config.toml
encoder_arch = "crnn"
model = "encoder-decoder audio transcriber"
dataset = "short read English sentences (LibriTTS-R)"
train_examples = 26041
time_shift_ms = 50
n_mels = 64
hop_length = 160
input = "log_mel"
spec_augment = true
win_length = 400
tokenizer = "char"
vocab_size = 32
encoder_norm = "batchnorm"
encoder_activation = "relu"
encoder_depths = [1, 2, 1]
encoder_kernel_size = 3
encoder_stem = "single"
encoder_widths = [192, 288, 432]
encoder_rnn_width = 256
encoder_rnn = "gru"
encoder_bidirectional = false
encoder_rnn_residual = true
encoder_rnn_layers = 5
fusion = "cross_attention"
label_smoothing = 0.05
decoder_width = 256
decoder_layers = 6
decoder_norm = "layernorm"
decoder_norm_position = "pre"
decoder_activation = "gelu"
decoder_mlp_ratio = 4
decoder_head_dim = 48
decoder_fused_qkv = false
decoder_bias = "all"
decoder_qk_norm = false
decoder_parallel_block = true
decoder_inner_norm = false
decoder_positions = "rope"
decoder_cross_attention_every = 1
decoder_tie_embeddings = false
residual_init = "zero_last"
optimizer = "normuon"
muon_scale = "match_rms_adamw"
learning_rate = 0.0025
momentum = 0.95
nesterov = true
orthogonalizer = "newton_schulz_5"
adamw_lr_other_params = 0.0012
max_steps = 800
batch_size = 64
epochs = 2.0
lr_schedule = "cosine"
final_lr_fraction = 0.01
warmup_steps = 20
weight_decay = 0.1
adamw_weight_decay_other_params = 0
Rows from block 2 of the text decoder, named by matrix and row number. Each number is 500 + 40 x the weight over its row's rms, rounded and kept within 0 to 999. All counts start at 0. Numbers have three digits each. After the name is the row's rms in percent of the matrix's.
# proj: cross-attention output (decoder.blocks.2.cross_attn.proj.weight, 256x240), inputs 48-95
proj.17 101:471488556548510546492523597577555477476424441432549472549540510547487437526419479418495502484560475473487546529492512461536532485439502519506492
proj.18 094:540501516488482568463495439515547472512494520551482458572436465514517496484526429431565478477435510449493567481444459472500485443546544552497560
proj.19 093:541508492472494526466495520525414486526497487445436461440506419539456477541550563478524616463529511459489475475536462551610521499528498508495477
proj.20 098:463472455529483512472522486476543472495491556562509529456527568516508520464456584520508471424476439483494485442488504569462470497466443476517486
proj.21 095:530409503472529495592525442531494478574513489573486444510494534431485540466477457476429512488539470490464524534474481527436465484507535482509513
proj.22 096:541431474545446529490496459507489522481531504509466523405436591436462531543560476501552460500497503516504475593512499530438470540482450523546509
proj.23 100:443492517486476562511475514446543473455498551462516464503566500493515454515454502555468493476544502504508478382509531527498461555552556475496472
proj.24 106:503504490524483472504496406588510490552470458470538526505537476493501532573552438464487462523514554542488484532570546447522436432534539436529514
proj.25 088:526497500542451552454510541474543408520460455532431491479474493489498486488529499529491559499503474491490528529520550499580508496514472468461529
proj.26 098:547503531494584413451507492439506464451488533436523500468483522495533464530459467451535518485457507474502483547454473478443526488519476497467449
proj.27 093:526539504537485485506520463491469489616548534468548497516533501530448455520503534518521487496444467522534483553516500476538523510472442536537547
proj.28 102:544480534527573493473555529442530504518485491498517470472493513479500558477543386511503461537487445507542545497506511464466502432544484495494510
proj.29 097:529461436451456502464497482491516500482523473447462488502564473416499522475459488523572490516513510588526509566545476484458551400500440536489545
proj.30 105:542516546431430565402453573460498509460524426510487528477521553446541465388537524491541493544550568512532500499465533504537532382454488461454533
proj.31 102:502478563486515537501503513520460489565529515447465535547436508511507520506467469478456509507501483531473499448560448501479546491500535490530577
proj.32 104:541491516637511535496517533430457546507461403438534533512493471495483443515470461493500411382506575541522507496481499532560475495496500485569540
proj.33 101:520532465477464559541462528547497508491518482481548491427516539432515516563495465486511451459513492483475499534497460492517526466470499587552460
proj.34 101:489483450549415457503492469529456480581507492501535565545511447545447467504549530490488505455578538571474565489444550415497461527513513502535498
proj.35 097:457508507425464510488456502530461523548490376511485560403481450535590527508487462467530439491512517514516429419481546494490505578468516466583515
proj.36 105:519463566469459505484487458501501552524468519479485532462502500524563516438492511493559475557468506453460507462421489575546538468552506487497497
proj.37 094:494530462571545460499529419502566562586473509495497465448416488502510464481443467491554493448456480503452488496521522581462506443510511485465518
proj.38 098:456446427492484488505534515478475561544563476443434493469559479446457472542541504561502482475505500443453505531519577541488551488514551506555525
proj.39 097:538516488443477486500536518558478523399532536520469434496467505524553516497496439464502462524538546477533468506515503527461560505497478554533522
proj.40 101:545599531552499446497499529497515492551471473496553465501535484524484516436531451494539555468444538472493500497540619535452536406469466537457444
proj.41 104:490495479454576528523476445427502452460540481543512430530479496472525501511511493472487488498571471505518525532501523489482477573582515531456414
proj.42 103:480545517491514510545531450485542494440438471471430455515464463504518500526433473551492487448498443520508551487517528537494531517456430535439521
proj.43 102:500551422497519527545540545490509524522484480511540450443445544547516410480489460509455462494487534473439525480495515530485495488508490508524513
proj.44 099:545534549523526500516426529464542475483490530471527488514509442522552469511572581446494466603566534543486454478483526465538459436459573476607537
proj.45 100:547511511499455481459552511485504510488575462517543542480541471521481438424445440492515546463483538451561485508416426473468509491580520487530479
proj.46 107:536528475485455525467499390522567514434447451552442467483435449499509522448484462497535498459481481555490537533513506552538537522486475468500481
proj.47 100:510526493488433504524440478491541475540535574507435463484529525520495461492490565496520442472451448511550498500513494472522475507512498577491531
proj.48 101:542487493472452527455462529519553478476468539546530475494469485474583542492470508461458438564483477544514515543509516528541486512553534519471490
proj.49 099:540539541532543493498502482558497519541491500487451423540527481505531466489425532523481519513570494491490453510504443496412551463459545480545496
proj.50 096:517536559499522477481498569505451395463479489502491447570518432482510539452515532435479473514449432447556507469500506480411493545466578492438536
proj.51 099:492510556515524390542503549558521446453441502470523483541475522497467549520502482448451498562488499525540476430558438509459521478495537499434469
proj.52 105:530437507437556522526547415545414483536465514582470503542492437474476486545537490435509499493497556532531525492462531478565523437524526450458479
proj.53 092:522569514459556496529496466496542499468437507554456462519443473527451516504473502559511592426542495532518492476455446526488491501502419471458446
proj.54 100:479470441516489462468494459491559533485460526504563431538567443430548554441534520482516533493495488493513522487537543536503490479502500518533502
proj.55 096:492535506455529563539527415531440504473423524411448532513461560498506478525495509532547548446489528468467521515606433469512498487576500481454494
proj.56 093:513463483462555503546525530469462522527513533581566451490567486516528487543486473472535590442458428473465440574488551505526500558506457531517482
proj.57 105:499430540401457437492522469504499515545455496487508521511535535588484500451581538606518535511476517481572488533541520527490476462489404477537663
proj.58 103:472551493498490502512468529442559513439531459516460546503492480426481461518529528541430481553527483484549501535454483498448500516492470442474461
proj.59 096:420469496530558557462408518490523516512457560523529508548443472509556449472481489473534552535535503478520469500498468504573445494528408487498410
proj.60 101:518484545478506521479529493503453429381523559490523456501523514579509470507498478518476538491496571501521508477440525530555506498452439511492534
proj.61 100:452448535476538530540485502561451453515515556483503480523445532520428573499435470468481451462491462499400509568534472529506497477516526500468474
proj.62 095:554501482450447446551444488492503441493527463492441472452532512548515437501500563492461484504486393545569545470453497484501529468524554494516486
proj.63 102:507494512527524479452573476448483467540529465537436486502543439435537479482473561471484529577455515543480489465496490523524540447496481491462568
proj.64 104:499423434455465491533454503512565462607483461520507492503491528491503506479441559472446570461516475377619561477510539485492540458516496506489497
proj.65 099:476509449524437461428524521484526488558450569482542526537532523484478483509524501479558489546425436543495478487449462514506462484457544584461511
proj.66 099:517548473564472521475482527503457530467540564533511431556553414510582546531473547478492516537563454537498440492439479511442436499574561453501484
proj.67 095:419491494516483500438491547467528527465408509511542480510456490530465603483475463511543501421511495503542535498532471571495583530482470495532494
proj.68 105:487529479527476570453476478498485454469567474592508505485493494447504542485469543433525543546476510435497514537462440504510489469425481491478504
proj.69 100:482512491437448525502505509457463522476488433457471471496563478510452478542483525492493519518472505534498542437504475504475503528548427470515527
proj.70 099:470465499580504475446498529510468471563505470481516478505411481515512534462483455569524534532488513468511516568470465589465547458457517478567505
proj.71 094:494490541481508449474477525476528462498528469538487449479498464504560585537478460512431511536461495546504513519499542460532512433462525599524606
proj.72 103:544535553480532500552524537509523423437481496507437548486588444500497504533476470567512562461522494479557537467474492546536524493483561445466505
proj.73 104:590477559476475506501572608491524487509477456467489461579426506578441481585528531523473549534481495541495551531521513471479510554426514589534532
proj.74 095:489461459518445488485514475488522431480535588499500484550566493518523546482568558495486499489545516454582468514556487500520499529542511488511475
proj.75 103:516440434491481513512467504522530456528495503457466503543453579473541535504502503516462506525488477542525470419571506497501567482536477483470501
proj.76 104:475540524507491511492512513458560459438548557503487458497515582483506491445483476497561500497463436487480499583449506511487524549469500490492489
proj.77 098:496507499477583451482501479458459498497430518406502508496520492490515534573494483475522432490531475547505490401519557476433474511553455482487563
proj.78 097:442509538527543446524540509468539525527474488479505528476522502498518488463518515500408536505502466534480450538427459462419499570456437504494383
proj.79 096:430567518586461468540485547416576496503490546467513542503485557493469550459505405491482511493395514466492438460441578564475450487558534481514510
proj.80 093:535439510518563490546523464472463504532481484556541542458462555505498440496490440533514501475600528459545553487498525539530466502510475531540593
proj.81 102:526480514530459459521542505480502545432443572483572460536441593525510491475474446582545494514472518530547543488482538496502525595482536501526548
proj.82 099:465539511433547439481540461523508512522488472491449484576436487526587503500434480492463483493541541472535491485549557516486459559519535507414514
proj.83 102:435484532419528485525527449491486531495471500486549524516497481504513424517491492500532419541464511610555488511528486509496465575539446434446455
proj.84 093:493484492513498526492510467475490496543568521520506466429528462510496484414476554483442523533512516531470487560445457542450508481516487466527519
proj.85 097:544538503530441490507472524475490511579421482435553490452514516573510450464483506531440591506467561505507478480465537493536556471527500562480472
proj.86 099:545502461491535529562478479570497481560557516511449567485516478530450426471453574566452510501519468492513408479471528425504477493508458443524502
proj.87 096:579477441476436523500535475548438488505486513519447483491548469489565503501574488491481472543593426542449479502464492474459549549498491544492488
proj.88 099:415410430536428496489473467535426512531502507532461511492482565528525490488482487516479562510507553435526453495435508455498500488484543538483477
proj.89 097:523499469574503492504510415543464455540535521526553536531553596529484510461513563554478495531486440551471522474478526512551505469479422490535553
proj.90 098:497548502465497505490550496515512527460463577539469505419471505539546539479500430484549473442490530482463498527468555445505410452529559485467535
proj.91 091:448481390523533478485512465530531450527448425465483540503576521488495441491526478459501563498428509483520497556405501509528480517582542394546490
proj.92 100:489486488503566518477546448487445500480477539461494488460490479515473510500509483463546502464497582482505497417525486460443598499500488536432474
proj.93 103:537500537498591464512516569567508582483514514457538469535455516546544449504489435501537562536573441533434528451490475525486470557596517467446513
proj.94 099:555482472489591497520557523471468515511484534568489507535480513504521469596491579481469535502558486462469544481504448443499433511511531475501414
proj.95 106:542516506470543501529566464479440483561459505450504516512490474518553521524462527598513554533513450480470469462494494484388508492505509510493475
proj.96 101:523489522479539497512436488514463508404557485493503514559523485500477521492546548586484550481382476521482498468488480489542435479423476515487468
proj.97 104:485514466485479542471516539457477449514493531493531495514450571538461459524473499563491524452555461543438483480522518524486552537481577534471524
proj.98 096:465535503461562488495434439516493521438523514449480580541505458561532528518468477487556527487448490451525528480560512491496497494608431498517461
proj.99 098:510535523544483582551510485482498549542498530500561454497457510471517420477507475480484549479529497477481443458527481501582507501512440529397505
proj.100 109:502457491538526502584513400516521511511543495566521463498511468497466470494461506515472484496513491486453486478409487475457489472541516578525511
proj.101 103:457480436509496515480575539545516538550424547525472542470475487470462537517478542468531524476464533496513580485510510516505506470507579477461462
proj.102 099:468527549500629469497523506457502477453484425487531491443549473500463504472516493552443537511473530532502457478480465467551424572499449487541562
proj.103 105:334471538490523469485499594527479516443556489504523495468479544544532521469484551522461528477571442459505512483483453563530495517457409479517482
proj.104 106:524484525420505589510574487537553508440508487495527535547443560495452462580488489479504465541531489519509523511471513582505464594474457511445476
proj.105 094:429527486523492487482553450485587516518454538487534545450575493515477502530479483482450511516459468507482487492566526506493495441473502541411502
proj.106 101:462501427551516533528476491519487477535496497581518536561575432507529500494573560559543480476477536517480491468493519553479450559501512487480494
proj.107 103:438463471503450453512505531510531598481468569559478526445517455471528509467523509511504467446455529494524456495462507485515468481506518503480488
proj.108 102:529536521540492469512494546444480457459508571554516520513579449465521513535433519487503503503454583531486564489549527508523409529505518543502473
proj.109 100:481569437490564488529495468518444484497565494522507507565489518532414503498529501524492542535445500517427483488534536517480494562497521498463502
proj.110 104:463514452513479497497497519501418523531543476532492530375535541532482528503434546472549456428515480591550479547480556523466581521518441557516533
proj.111 104:475524446521552440509515401488505554447501465537452478516499519476525531461473475495471515486558496463483486443556464480533536471514450526469560
proj.112 097:484461504564503524495564498465474490439476481449465445536521472535456472577506501514543492494412555496540506497418459537503460511490460448496459
proj.113 099:489536470485408522522507542514531537493499508496453546432542522497501531456471521533417555497498514525478481542414551452473448496510516519517550
proj.114 101:501515515559538469557503465459426540478520569450493557487556563439428550509493462436495486492491469527500465437446536536448553484475457487517490
proj.115 098:512487489532559544569505510579520516514509466437497428422530456515518543539519539521589520496495536439503558472491483448486446468444492435533569
proj.116 096:548524514501497460451514450536489465568454469450539477515538490552561574471451480442517540583462505537526494538547534481503525466548447545469456
proj.117 103:449463529541522497493489478521499470523516533554527504469438539514455495494436535473506472499524521579484479471477526519466489578548556576495412
proj.118 108:571542529529502512456506499525513528471506479501499502568536416505537515505449497481453512583487561450503505469516500481481542444453471479517447
proj.119 102:526435495442435516533479492445470444530512498500422528482468550518448439537478504570544510550527540427491478457509466502571472495579520580500494
proj.120 098:465542499456459461440455508509595539498467432493448487461445486488517501476557517482508464501478505453492515492459495492529470567486482485521463
proj.121 098:528469419434550526517486523494489526508465503544476477494490494538489513482539462508438452503507501526539437479553518455490465542485484480501479
proj.122 098:493453583521508474478430586455446465497499538558487492460487484540523490519524416497505553497534506508483548439472489514493496482449517566510481
proj.123 101:527499500450545493537450530508539559525430474487532545565565468553520535511540563471534526520459533526521510434535569500549467517484479515505497
proj.124 091:557508442523531506488478526466601510470483387531535521483426479442551473498531473475534589496461516520511581567541472546500539511508538535471542
proj.125 108:464484469449486534546497460471495536466482489453481472414444551520509488421540442572469470466526499510454521546490458481516488439519490446505519
proj.126 107:501562509468499455442514505509505499465507549470492451453398526455410475506498484536489434535564547505524485534519530505503466493505478522488470
proj.127 109:484407482566491491516535529508520482546422438433510450451443501503431507437577511543525590498498488493397482550561487531496495512399524500460420
proj.128 100:491496558548466512480486524534505523465500504461462474553527475465514477522467561478493498465424489454579476504509496503557486512460517533464495
proj.129 106:540514484523466503439505432522494511516498423478462480518448504505431485485481483509461526567497479492514481540467498489507522454542451478488494
proj.130 091:420467479424525505509536527456483447483543483536518467461510466468542536497540534547557518508524512510443517495409419531479435499497505501436458
proj.131 096:495512472474539579459509456444512463485545420556518601497493532559500486492537444490476469417476527534548514494494522507469513491532519503485459
proj.132 101:486450471495430468428516515451519489462511529460493550462501593558425459502559576507495490521417542535478464516507520520506500525439520564477524
proj.133 103:547475485586483534563533489498494502452569504558546507540511491505512480505500476508514533524501424492496505579515554478470489469514468542513439
proj.134 099:460522507484503423526506525478542537493527470513487480503483504487466432522514517559441512501534471547456456561398532503507515520513528511511517
proj.135 100:520527545471583532455473482469463477514532499501474547547525508502547482518575530481502578539490547471523514367513489501461474511575483454495524
proj.136 107:497487529519444476528543526508471528474547496487506544505451462563474570491503544478541457525520456490509521471541461404572488453551499539573539
proj.137 098:491464482448511492469533544465504561521471433546419486446478499476571480564545551487416464476458464520443440546521535507474444481506576505516522
proj.138 100:529450544559589451518376522510533511552526461507507440531471535515491441462515514573537541503464574480458491449506529500537488407362506544481530
proj.139 107:505470498524440484493478424455490509421504526500574552505446549539513495520501555524524408520515542484448497546518485512520459520486452488509529
proj.140 103:490597514442509503504485485518501474448555455509462499487436495453487509542464511466506480449514446495530498487491489536509499447525469483468537
proj.141 103:437475425459503473491396518513521468582485498498540480556442496497493476488533525543559470482531518465509454510511459516532469475452468482470472
proj.142 098:596491494557513540489503492469530518504493542454461459559532488460452402560521474473445537496515485503508473466517479442495498469473528523490449
proj.143 106:526522454495401515442485465459487396462504542561486485458519473454483474514513475459488473544505558546551453526454522510498506541401515429491535
proj.144 103:447553483515514512483508532497496494495538485513510550486552558514463574426503513531621513523495497434521465512502495467530448545434472495520592
proj.145 101:492567509513583543493550490497525543583523518529494535526485487496502481549480488502567527498580475535455533484513472399488449513557521500484450
proj.146 104:503497526578439500511565477464535585458490491537527506496468506526503456488496621482506467545552512491427484585520474538498468449510516507480516
proj.147 107:456446455440472563423453469519471537444503462532502481531548493553479533520477483419455548504571509563527529489530458465513542493504594481514582
proj.148 092:501554494497503573490477549493526450541490461463475503423479500479511476452459410537529513605531502555535537442484505507470535546522565515433537
proj.149 098:564465495473559451532503504445459458517476573516514501539440508415447462520435473496484499526490506474489534486503543547474537419482502510420439
proj.150 096:455508487538535595502494439544486509453466512418526473542454516513460471545578572543484440446514503503475519473528518422598562544556461469486555
proj.151 097:542501474485485481411434551480558503378515538483467444499487487496490508470500453466518510460519448485478496445455548523535421499489487591499550
proj.152 093:555476561470555471466464491468447444511504429499475491500523491489459468538500455493385504493396497439546480493460524551525483513542500569438496
proj.153 104:538499473513455467482581471532506569561480538523497473535487484489503557489523497523495493431495592543578488511549612500515479483493519567498503
proj.154 101:494520509557475554489496437474446449519523484465461544515461547456505436497475529486511461513480503515532581478481537498484527568485524478475488
proj.155 101:438517463499489539501543424515488476489497480523545478530495511451503542469508480406561451522535528459513596564515495570509498528523504518503430
proj.156 097:466471553541492564501462536542541484540487457547528531592478490542499497487487462482448496466561538432541497531474468489578435425425482489504544
proj.157 098:530505466515546462473467576465553528486509483432474503446539498493502546473535447567523497553553558504420486588509496395458474524541507524479520
proj.158 095:522551603504487537469435507506513421490577510491486475564490565516524473464443539417494433515473523427448495456505504492537486473464473465561472
proj.159 109:473494457523535477539587471478502544504515506470433500481453469534550537435531526469426570490502484483493470504588563501479545456569488483500592
proj.160 099:449453494517529498538502457480407561477457441458457502504555548513498492527572448480556475470482548485459470471502487474455580475445470459539517
proj.161 095:541549508417455497580465509441505477485521534485489515464401479475432458482519554562481465505473485500485557463497484535558557541481514492533501
proj.162 098:499537542504528564500482498563513502471494495490559490467472517537458556502529528534446472517512473552529489559466454527533457535522511478524453
proj.163 106:503517482507570505541439525477468498516470434504516462369523471522541460428425472545481501468559548532512461517508436502485539553520431526514424
proj.164 100:517488498526552530488557555527450484511451529482526417439542464524466456491519461477536524497501525488547485474497470538516460465520499504496471
proj.165 096:486528494413486517506482526456529463540481575517537517457532504486531512430498532465501466479519503525505489492478489509530486462499522513463462
proj.166 098:497444443514568437464451493483494478538507488470477529519507503450504573534433509505497463494476527486477457456480439488507485543611540477597501
proj.167 100:550478513483439515448532509453455453453464529554482541482490500541541488581506542400553512487554502518485503478587462479484495418552570552580537
proj.168 103:499470542553543531513582549447496532428469453459462511479469506530557476510485589490495483512507489573458542531504536520467546487489532536455512
proj.169 101:506539534491530468527595519490476480483533510532465560504470495459449574523505486526503447534567483400487508586534494528420550471511548446502468
proj.170 098:502418547528466520481530418536498471479412401456551521476530470456471550608504415466458452526536496482475509572540505497455495523467556508595605
proj.171 108:495456539500479505499459536489441476462546534491530463480564451519538523515539475572549517537521485551454474444487501484521551504467487458528462
proj.172 102:509469518540567445531512463549543427468480491442511539575519450468470498515510505486565540422478489424525523565556516550460531415489496486522498
proj.173 107:513554539488475514483397465508552537393501621488553510470495510528444521549547460526519479471479444444544463532470527517509476558558485475554458
proj.174 100:469595524436453498459423451502572479496492501551564429472447537504589444464501492537519516387534513531555459467435502513547502514506519462568459
proj.175 102:497493508501452515483463504493589454551505529486473471439517513483535460463518451458541483532461574560468512497466428525466502458452528499501499
proj.176 103:597467503472564460550481477490490451410568530425493503484465523434468561516484559459487420432445494491487542517512476462431518473511486573492474
proj.177 102:511487530533496489535480458558532456477483505467456483498504512473510489420508555572525523498491480515509526568504505435440462499450503479481528
proj.178 091:429488518490490526452503454462558516450536499425513518527493509502521550532472487522474418498502495539560494485527557442494484488438471537545508
proj.179 100:507502541523524488504532471533513457539528550453507557453518513452458556452487512442526495513539466406522418515506458477559481558520507452513495
proj.180 097:462524456497453529487479498475483473509593490512444601443577561487549484528537533479589620546506574455508498574541542470533542582513508499476494
proj.181 102:442518487469528480551418554524456488471452504409483526533484516561420492542561539515505521493438456509515522496433521479529523509476515426490523
proj.182 103:512568514500455465508492504560449483494523507552561499553498512506464543543571438532478502448462485472509474487499533491535502552505563459593479
proj.183 106:487460506513490563488503535492504484502481490597551447536546518525517529536426550494534501472479435473468441542540491524490514547493539476529521
proj.184 086:486501557495484458470504490512473530459512529515534468488452485532539465419516517516507382525519438453560511550486494443514520518468493475539543
proj.185 095:539497417497506475545496431445447457533491508433500485438408438432504477484470510504538503440495439499462495502533516545523489428532505487487498
proj.186 098:532459565523473565509501452514506524558436527439454516499501518477484541542499500474590489521399498486503600474490531468446471441511497486551503
proj.187 096:550459520540560592533570538522493537449598500557511568540547481559559488505487461451399471594503474553513491511502495493498540428439486535473543
proj.188 094:420481479475481524562462522528420571541488509435480481438427441530467490501452428555478466536498498500445488441553554453486491544450542525516452
proj.189 098:493467483532442451535504545558501486526499486499510523543498501517533503444537452469554579500499501477489526535495451519471535533471462575518596
proj.190 095:508481506519544530534485516425465455456521445508451519494555452522481520474551542476554479445553462472484559565451583473501510508446489555522482
proj.191 095:525515516512523511461536513552502512466469519528504466533525471521468574480533475509404477485493524487508574500554485477529530474538519492491526
proj.192 103:539507496488518537524466530522454446496510503478528507445532527529517484552487483466513429498541493544481497518520518433519549534453497519515527
proj.193 106:527494515446589560561520533497418512477541554504539521564553445501470490565490461511426532512440470501445497520511487488564488478516504478464497
proj.194 105:541562501472466483514559508491461519482526529483519516504520540540516509559499489482529490486456546428548480475537444478504584513537467479503444
proj.195 104:478539548503484494462462484554461500450502465495482506486525522477569521510554513485489537480492571534503429494502493608519492470468513358575506
proj.196 103:498468510491510424523467506510495570460477496462451505397494505493514519505439438502433504550449369464481538533419429446535528585444463485449574
proj.197 104:489464510557529435442460476525460532483466574531498455527472462459444543509503565494522437468515455582446548489566456476505461554471522495544546
proj.198 087:520524475505506453554420527518491530646475443509514463498471515485473520571466489501489498476469425440459463471435575447577473465481468523529501
proj.199 103:479542518538499542559464502453486497506450401580510431520533521502573506567485557578509503525508536444532534477496473484543536526513565421461467
proj.200 100:495453535487490438453477529511508528408530469562476492442546534506458569458488447483475496521467480574476467500462520490529508609443440507482447
proj.201 095:462538413482496559532563535463451533513516496460457499439453557458491488508564417540436536573546542458502427405459480481527514495459456468523560
proj.202 103:527507470514513552525523507490413480516428522508511467533584448464566543461499487513448471521561484438489467507542431502518383496527552453482431
proj.203 098:490561481434473546515503523502493480530505543449575538449511528432464495540547427444444524517603506463534494457554526498471587527542496487451519
proj.204 096:562499446439533510514474507524481494514457479486502457526468535490473473476415543546454537487421498529455513579497511459528542441509479465466448
proj.205 099:478410510508494505479498522470520551580524451490471517517468575462504523525409518497418565539521486473535460522552491442536501513548493477499558
proj.206 091:507471426492435513545485437497509443461540517506456565478414559456516540468535558460479504534464479503524506426544463515422438540547538502530502
proj.207 097:470589467538448508574432541471508491590541516529520497531470522507561498503478528485478469459446464412505484483450527436554450495485505446519505
proj.208 106:435509465528447466475470462523528504499439525489491512552551415524509496483483494483540488497524582484557423456480476471486456444543527524535555
proj.209 099:508486469442454474489520358489477504531513504461427468539490436498548579465564542516517478542481514496487482490489456500523530511482406499500585
proj.210 100:491475476540440531490490551480533550472450523491478526596539523515462513491482485531413541415477509514540471439503507544502552485520479509523516
proj.211 105:539576521522486442492504569522479488531530467531576536473510476520539451494508535461527513538457558552457472564427437484452464525511476529442587
proj.212 102:552487508455516454505527511562479465496467532560468491564481575489400522508518535453430525493474462459566540501453453447492498520542479495428490
proj.213 098:507519515439562464429575451429568540428485449404454482493559483496534541490578560469504514441447523472469534502523461468494459470486509464545506
proj.214 093:469533479511535462521502515515518588481574466516517546522439515495501502486500486505454497485523410439407483533520530463537520472461473518513471
proj.215 099:516531531504475523523514515458459486444544446479432470495506432527532559507658530526482464533408569482477523480465501490515545505459517456483480
proj.216 102:483520554550493510420450483555524498472534484505513462550464460446544506408495461545568412490542505538541496471472513509445507515510521539478465
proj.217 106:473529419454449500389477520498528529490571490509447501503581429479529540480483510503563478465470467511453473491450537541558435559555523467483501
proj.218 102:508509545516508470513550567478595515518495543499601560434552565448520475504532474444499537497536497499492555518505511457539505500448537500456533
proj.219 100:548622510457529526498494460569469555522529560511519493515577466496498479458476464563528458514505409533446542564473439536535535512557563541509476
proj.220 097:487497537459537446447469536499508570527503481478517486483540422429532493537458491488555472534517498530447494510530556435493495443437434538571522
proj.221 100:485467569518452498501551512516424484568496457478511555537534519459526518543532496458583564469526484563471521482548508530546545437519500532501485
proj.222 102:471416508516542458515503449519566536513461471494500490579458572452491534468489430567465506512412437439446539528596595488504499514525479465519485
proj.223 100:464513414434473440549429504420493479410506461506542533448490449507412526558519537488524492460521464493479555530476514485458507509451512529489528
proj.224 103:583486552512517493498465515477474491512459557516579492489508465509529474547430470413511431497516520570523541503549511480480481436553513523499497
proj.225 101:572536538481459553487484486602407511515575478532512607512509495421497513593495494583524524522445497550479479522520475484457484474447553513554513
proj.226 104:480512451518493575421524584520440481554558517500583568513519553537585436492528559467534496517553481578544470501561544536500497428503490448549555
proj.227 097:467496471469495590515570446434517493455440464498519610475513546482458473538491480520483450472423551469502473497483547508492563621519522572505452
proj.228 097:448520459485497419497492557498580614540502437484541419452546557538527451480488474422419569558512478458557517541541478568495469492567520484516515
proj.229 094:472578543525538496480505506525540485501565443518526493525546494486521559474503546519536525479552563466505554480501523521531468573494469457478458
proj.230 097:568407433434508486510545510509454520513528546515512477471459458527430475548522589463506452448507488451522465547528450578494527496563536525541533
proj.231 100:444528478505428488507489457571489525645588437546549599431501520499508511496468515490566478518530517468504500547479556494436519525456499492517453
proj.232 098:460489519476500552507515495502540499510510471445493512497490471455495515483552498535475432555514460432510502380440482516512546528546545504547475
proj.233 094:516508535488558480551535517532527508495456553537521488514472542546489524523469542445547537575505518461484511492504527517461480471536526532434477
proj.234 098:523489544490448508557546548483539486526441499559519538436511518514510497514470458467533487505436461488477534513530477441455535576418509497443399
proj.235 107:482502497544483532474475423486494473524495469473467577463472449456488504476472492460512428491600504553478536416569566489450555577550452449493465
proj.236 093:504503443487449508586508469500511556450502514507512502439449457437539523489565520479564462447513557485498558516513536432543537474546534537576506
proj.237 106:515495498453551477529522500429464486536506499528578524475494544497519499518473450500403451513485498496570529479463428495532508446440545531475456
proj.238 104:460476460509422463511515517532556463521524622505577504460491475495507520426534466514523525509521513453519438441508480521493469468559468529522479
proj.239 104:468483514511453473541551525451506544474506616435473517525513503506528457509510505465451491478469507489486534562454368558483518494504475454435495
proj.240 103:523454516474517471493529497525498579511512533542538490535423488531505430440491505524453498464572538499474511540584526535532513535491491505504541
proj.241 114:463487513561489433430544458479478565580544559472467411526415478489547541514446546516516537526545446530513509516563499497422536482471477489478466
proj.242 101:524468516411552470471520586502508476429507508537523472526534505513509504564502568441505503494556429522536491492581478491544498531482524469438425
proj.243 101:523553476498489509487527506472508536527514509578449513559473488513483457426470560546444550435494522510559471499491532469424427586476473484546586
proj.244 101:498414546472519508505503504521568493510501524474499455509554482345438474512490497526500553561528527519533447575528474515404403495487529450443503
proj.245 096:529467540570538419556453540482516480500524471423465559478546578514483508461491514482522466533438546584478557504508553502517494471536504531462507
proj.246 099:463507515554439437537459528550509512558528490485439521521507480530492517478445387506493514535532507529446557450388502511489545519506471498526426
proj.247 102:569526444533561483467539425556512457560481504481484435553533478491472496532476524515575514496538480500457495488507530474451461497513478517508472
proj.248 099:492477505521427545486457476433503519570435439516508446498447511530475569469452533509454561447493527534541565566488496507548501555477474527470501
proj.249 093:433522465521449501430499459527517493529520440587455574510559495529481511576518483521552480489516497544466517441458500520536552509468545467534414
proj.250 099:532508494533515455433510549481467481459514481544548451471426510499522450452502445500568506423591478421478455523553441519510416472478474502396565
proj.251 105:494540514457398447469457571533610481559502513548461477531522461472509482510487526536461422525512535489474539494522480500502514539544525476569464
proj.252 102:425526555536458498527451497537565564510501506429522482488530549550503478521476564518478554497439601512569520456485506540487517495516446492524538
proj.253 098:525459504505597536520460523543484400496524461436461477593561495444488518524461514549494463527550524499544533560520476513486494523428507471499532
proj.254 097:474509476494477479487465517561551509427510535478474462463451460487484519585495459466521506446535487544500539530494420474453471488486428590563431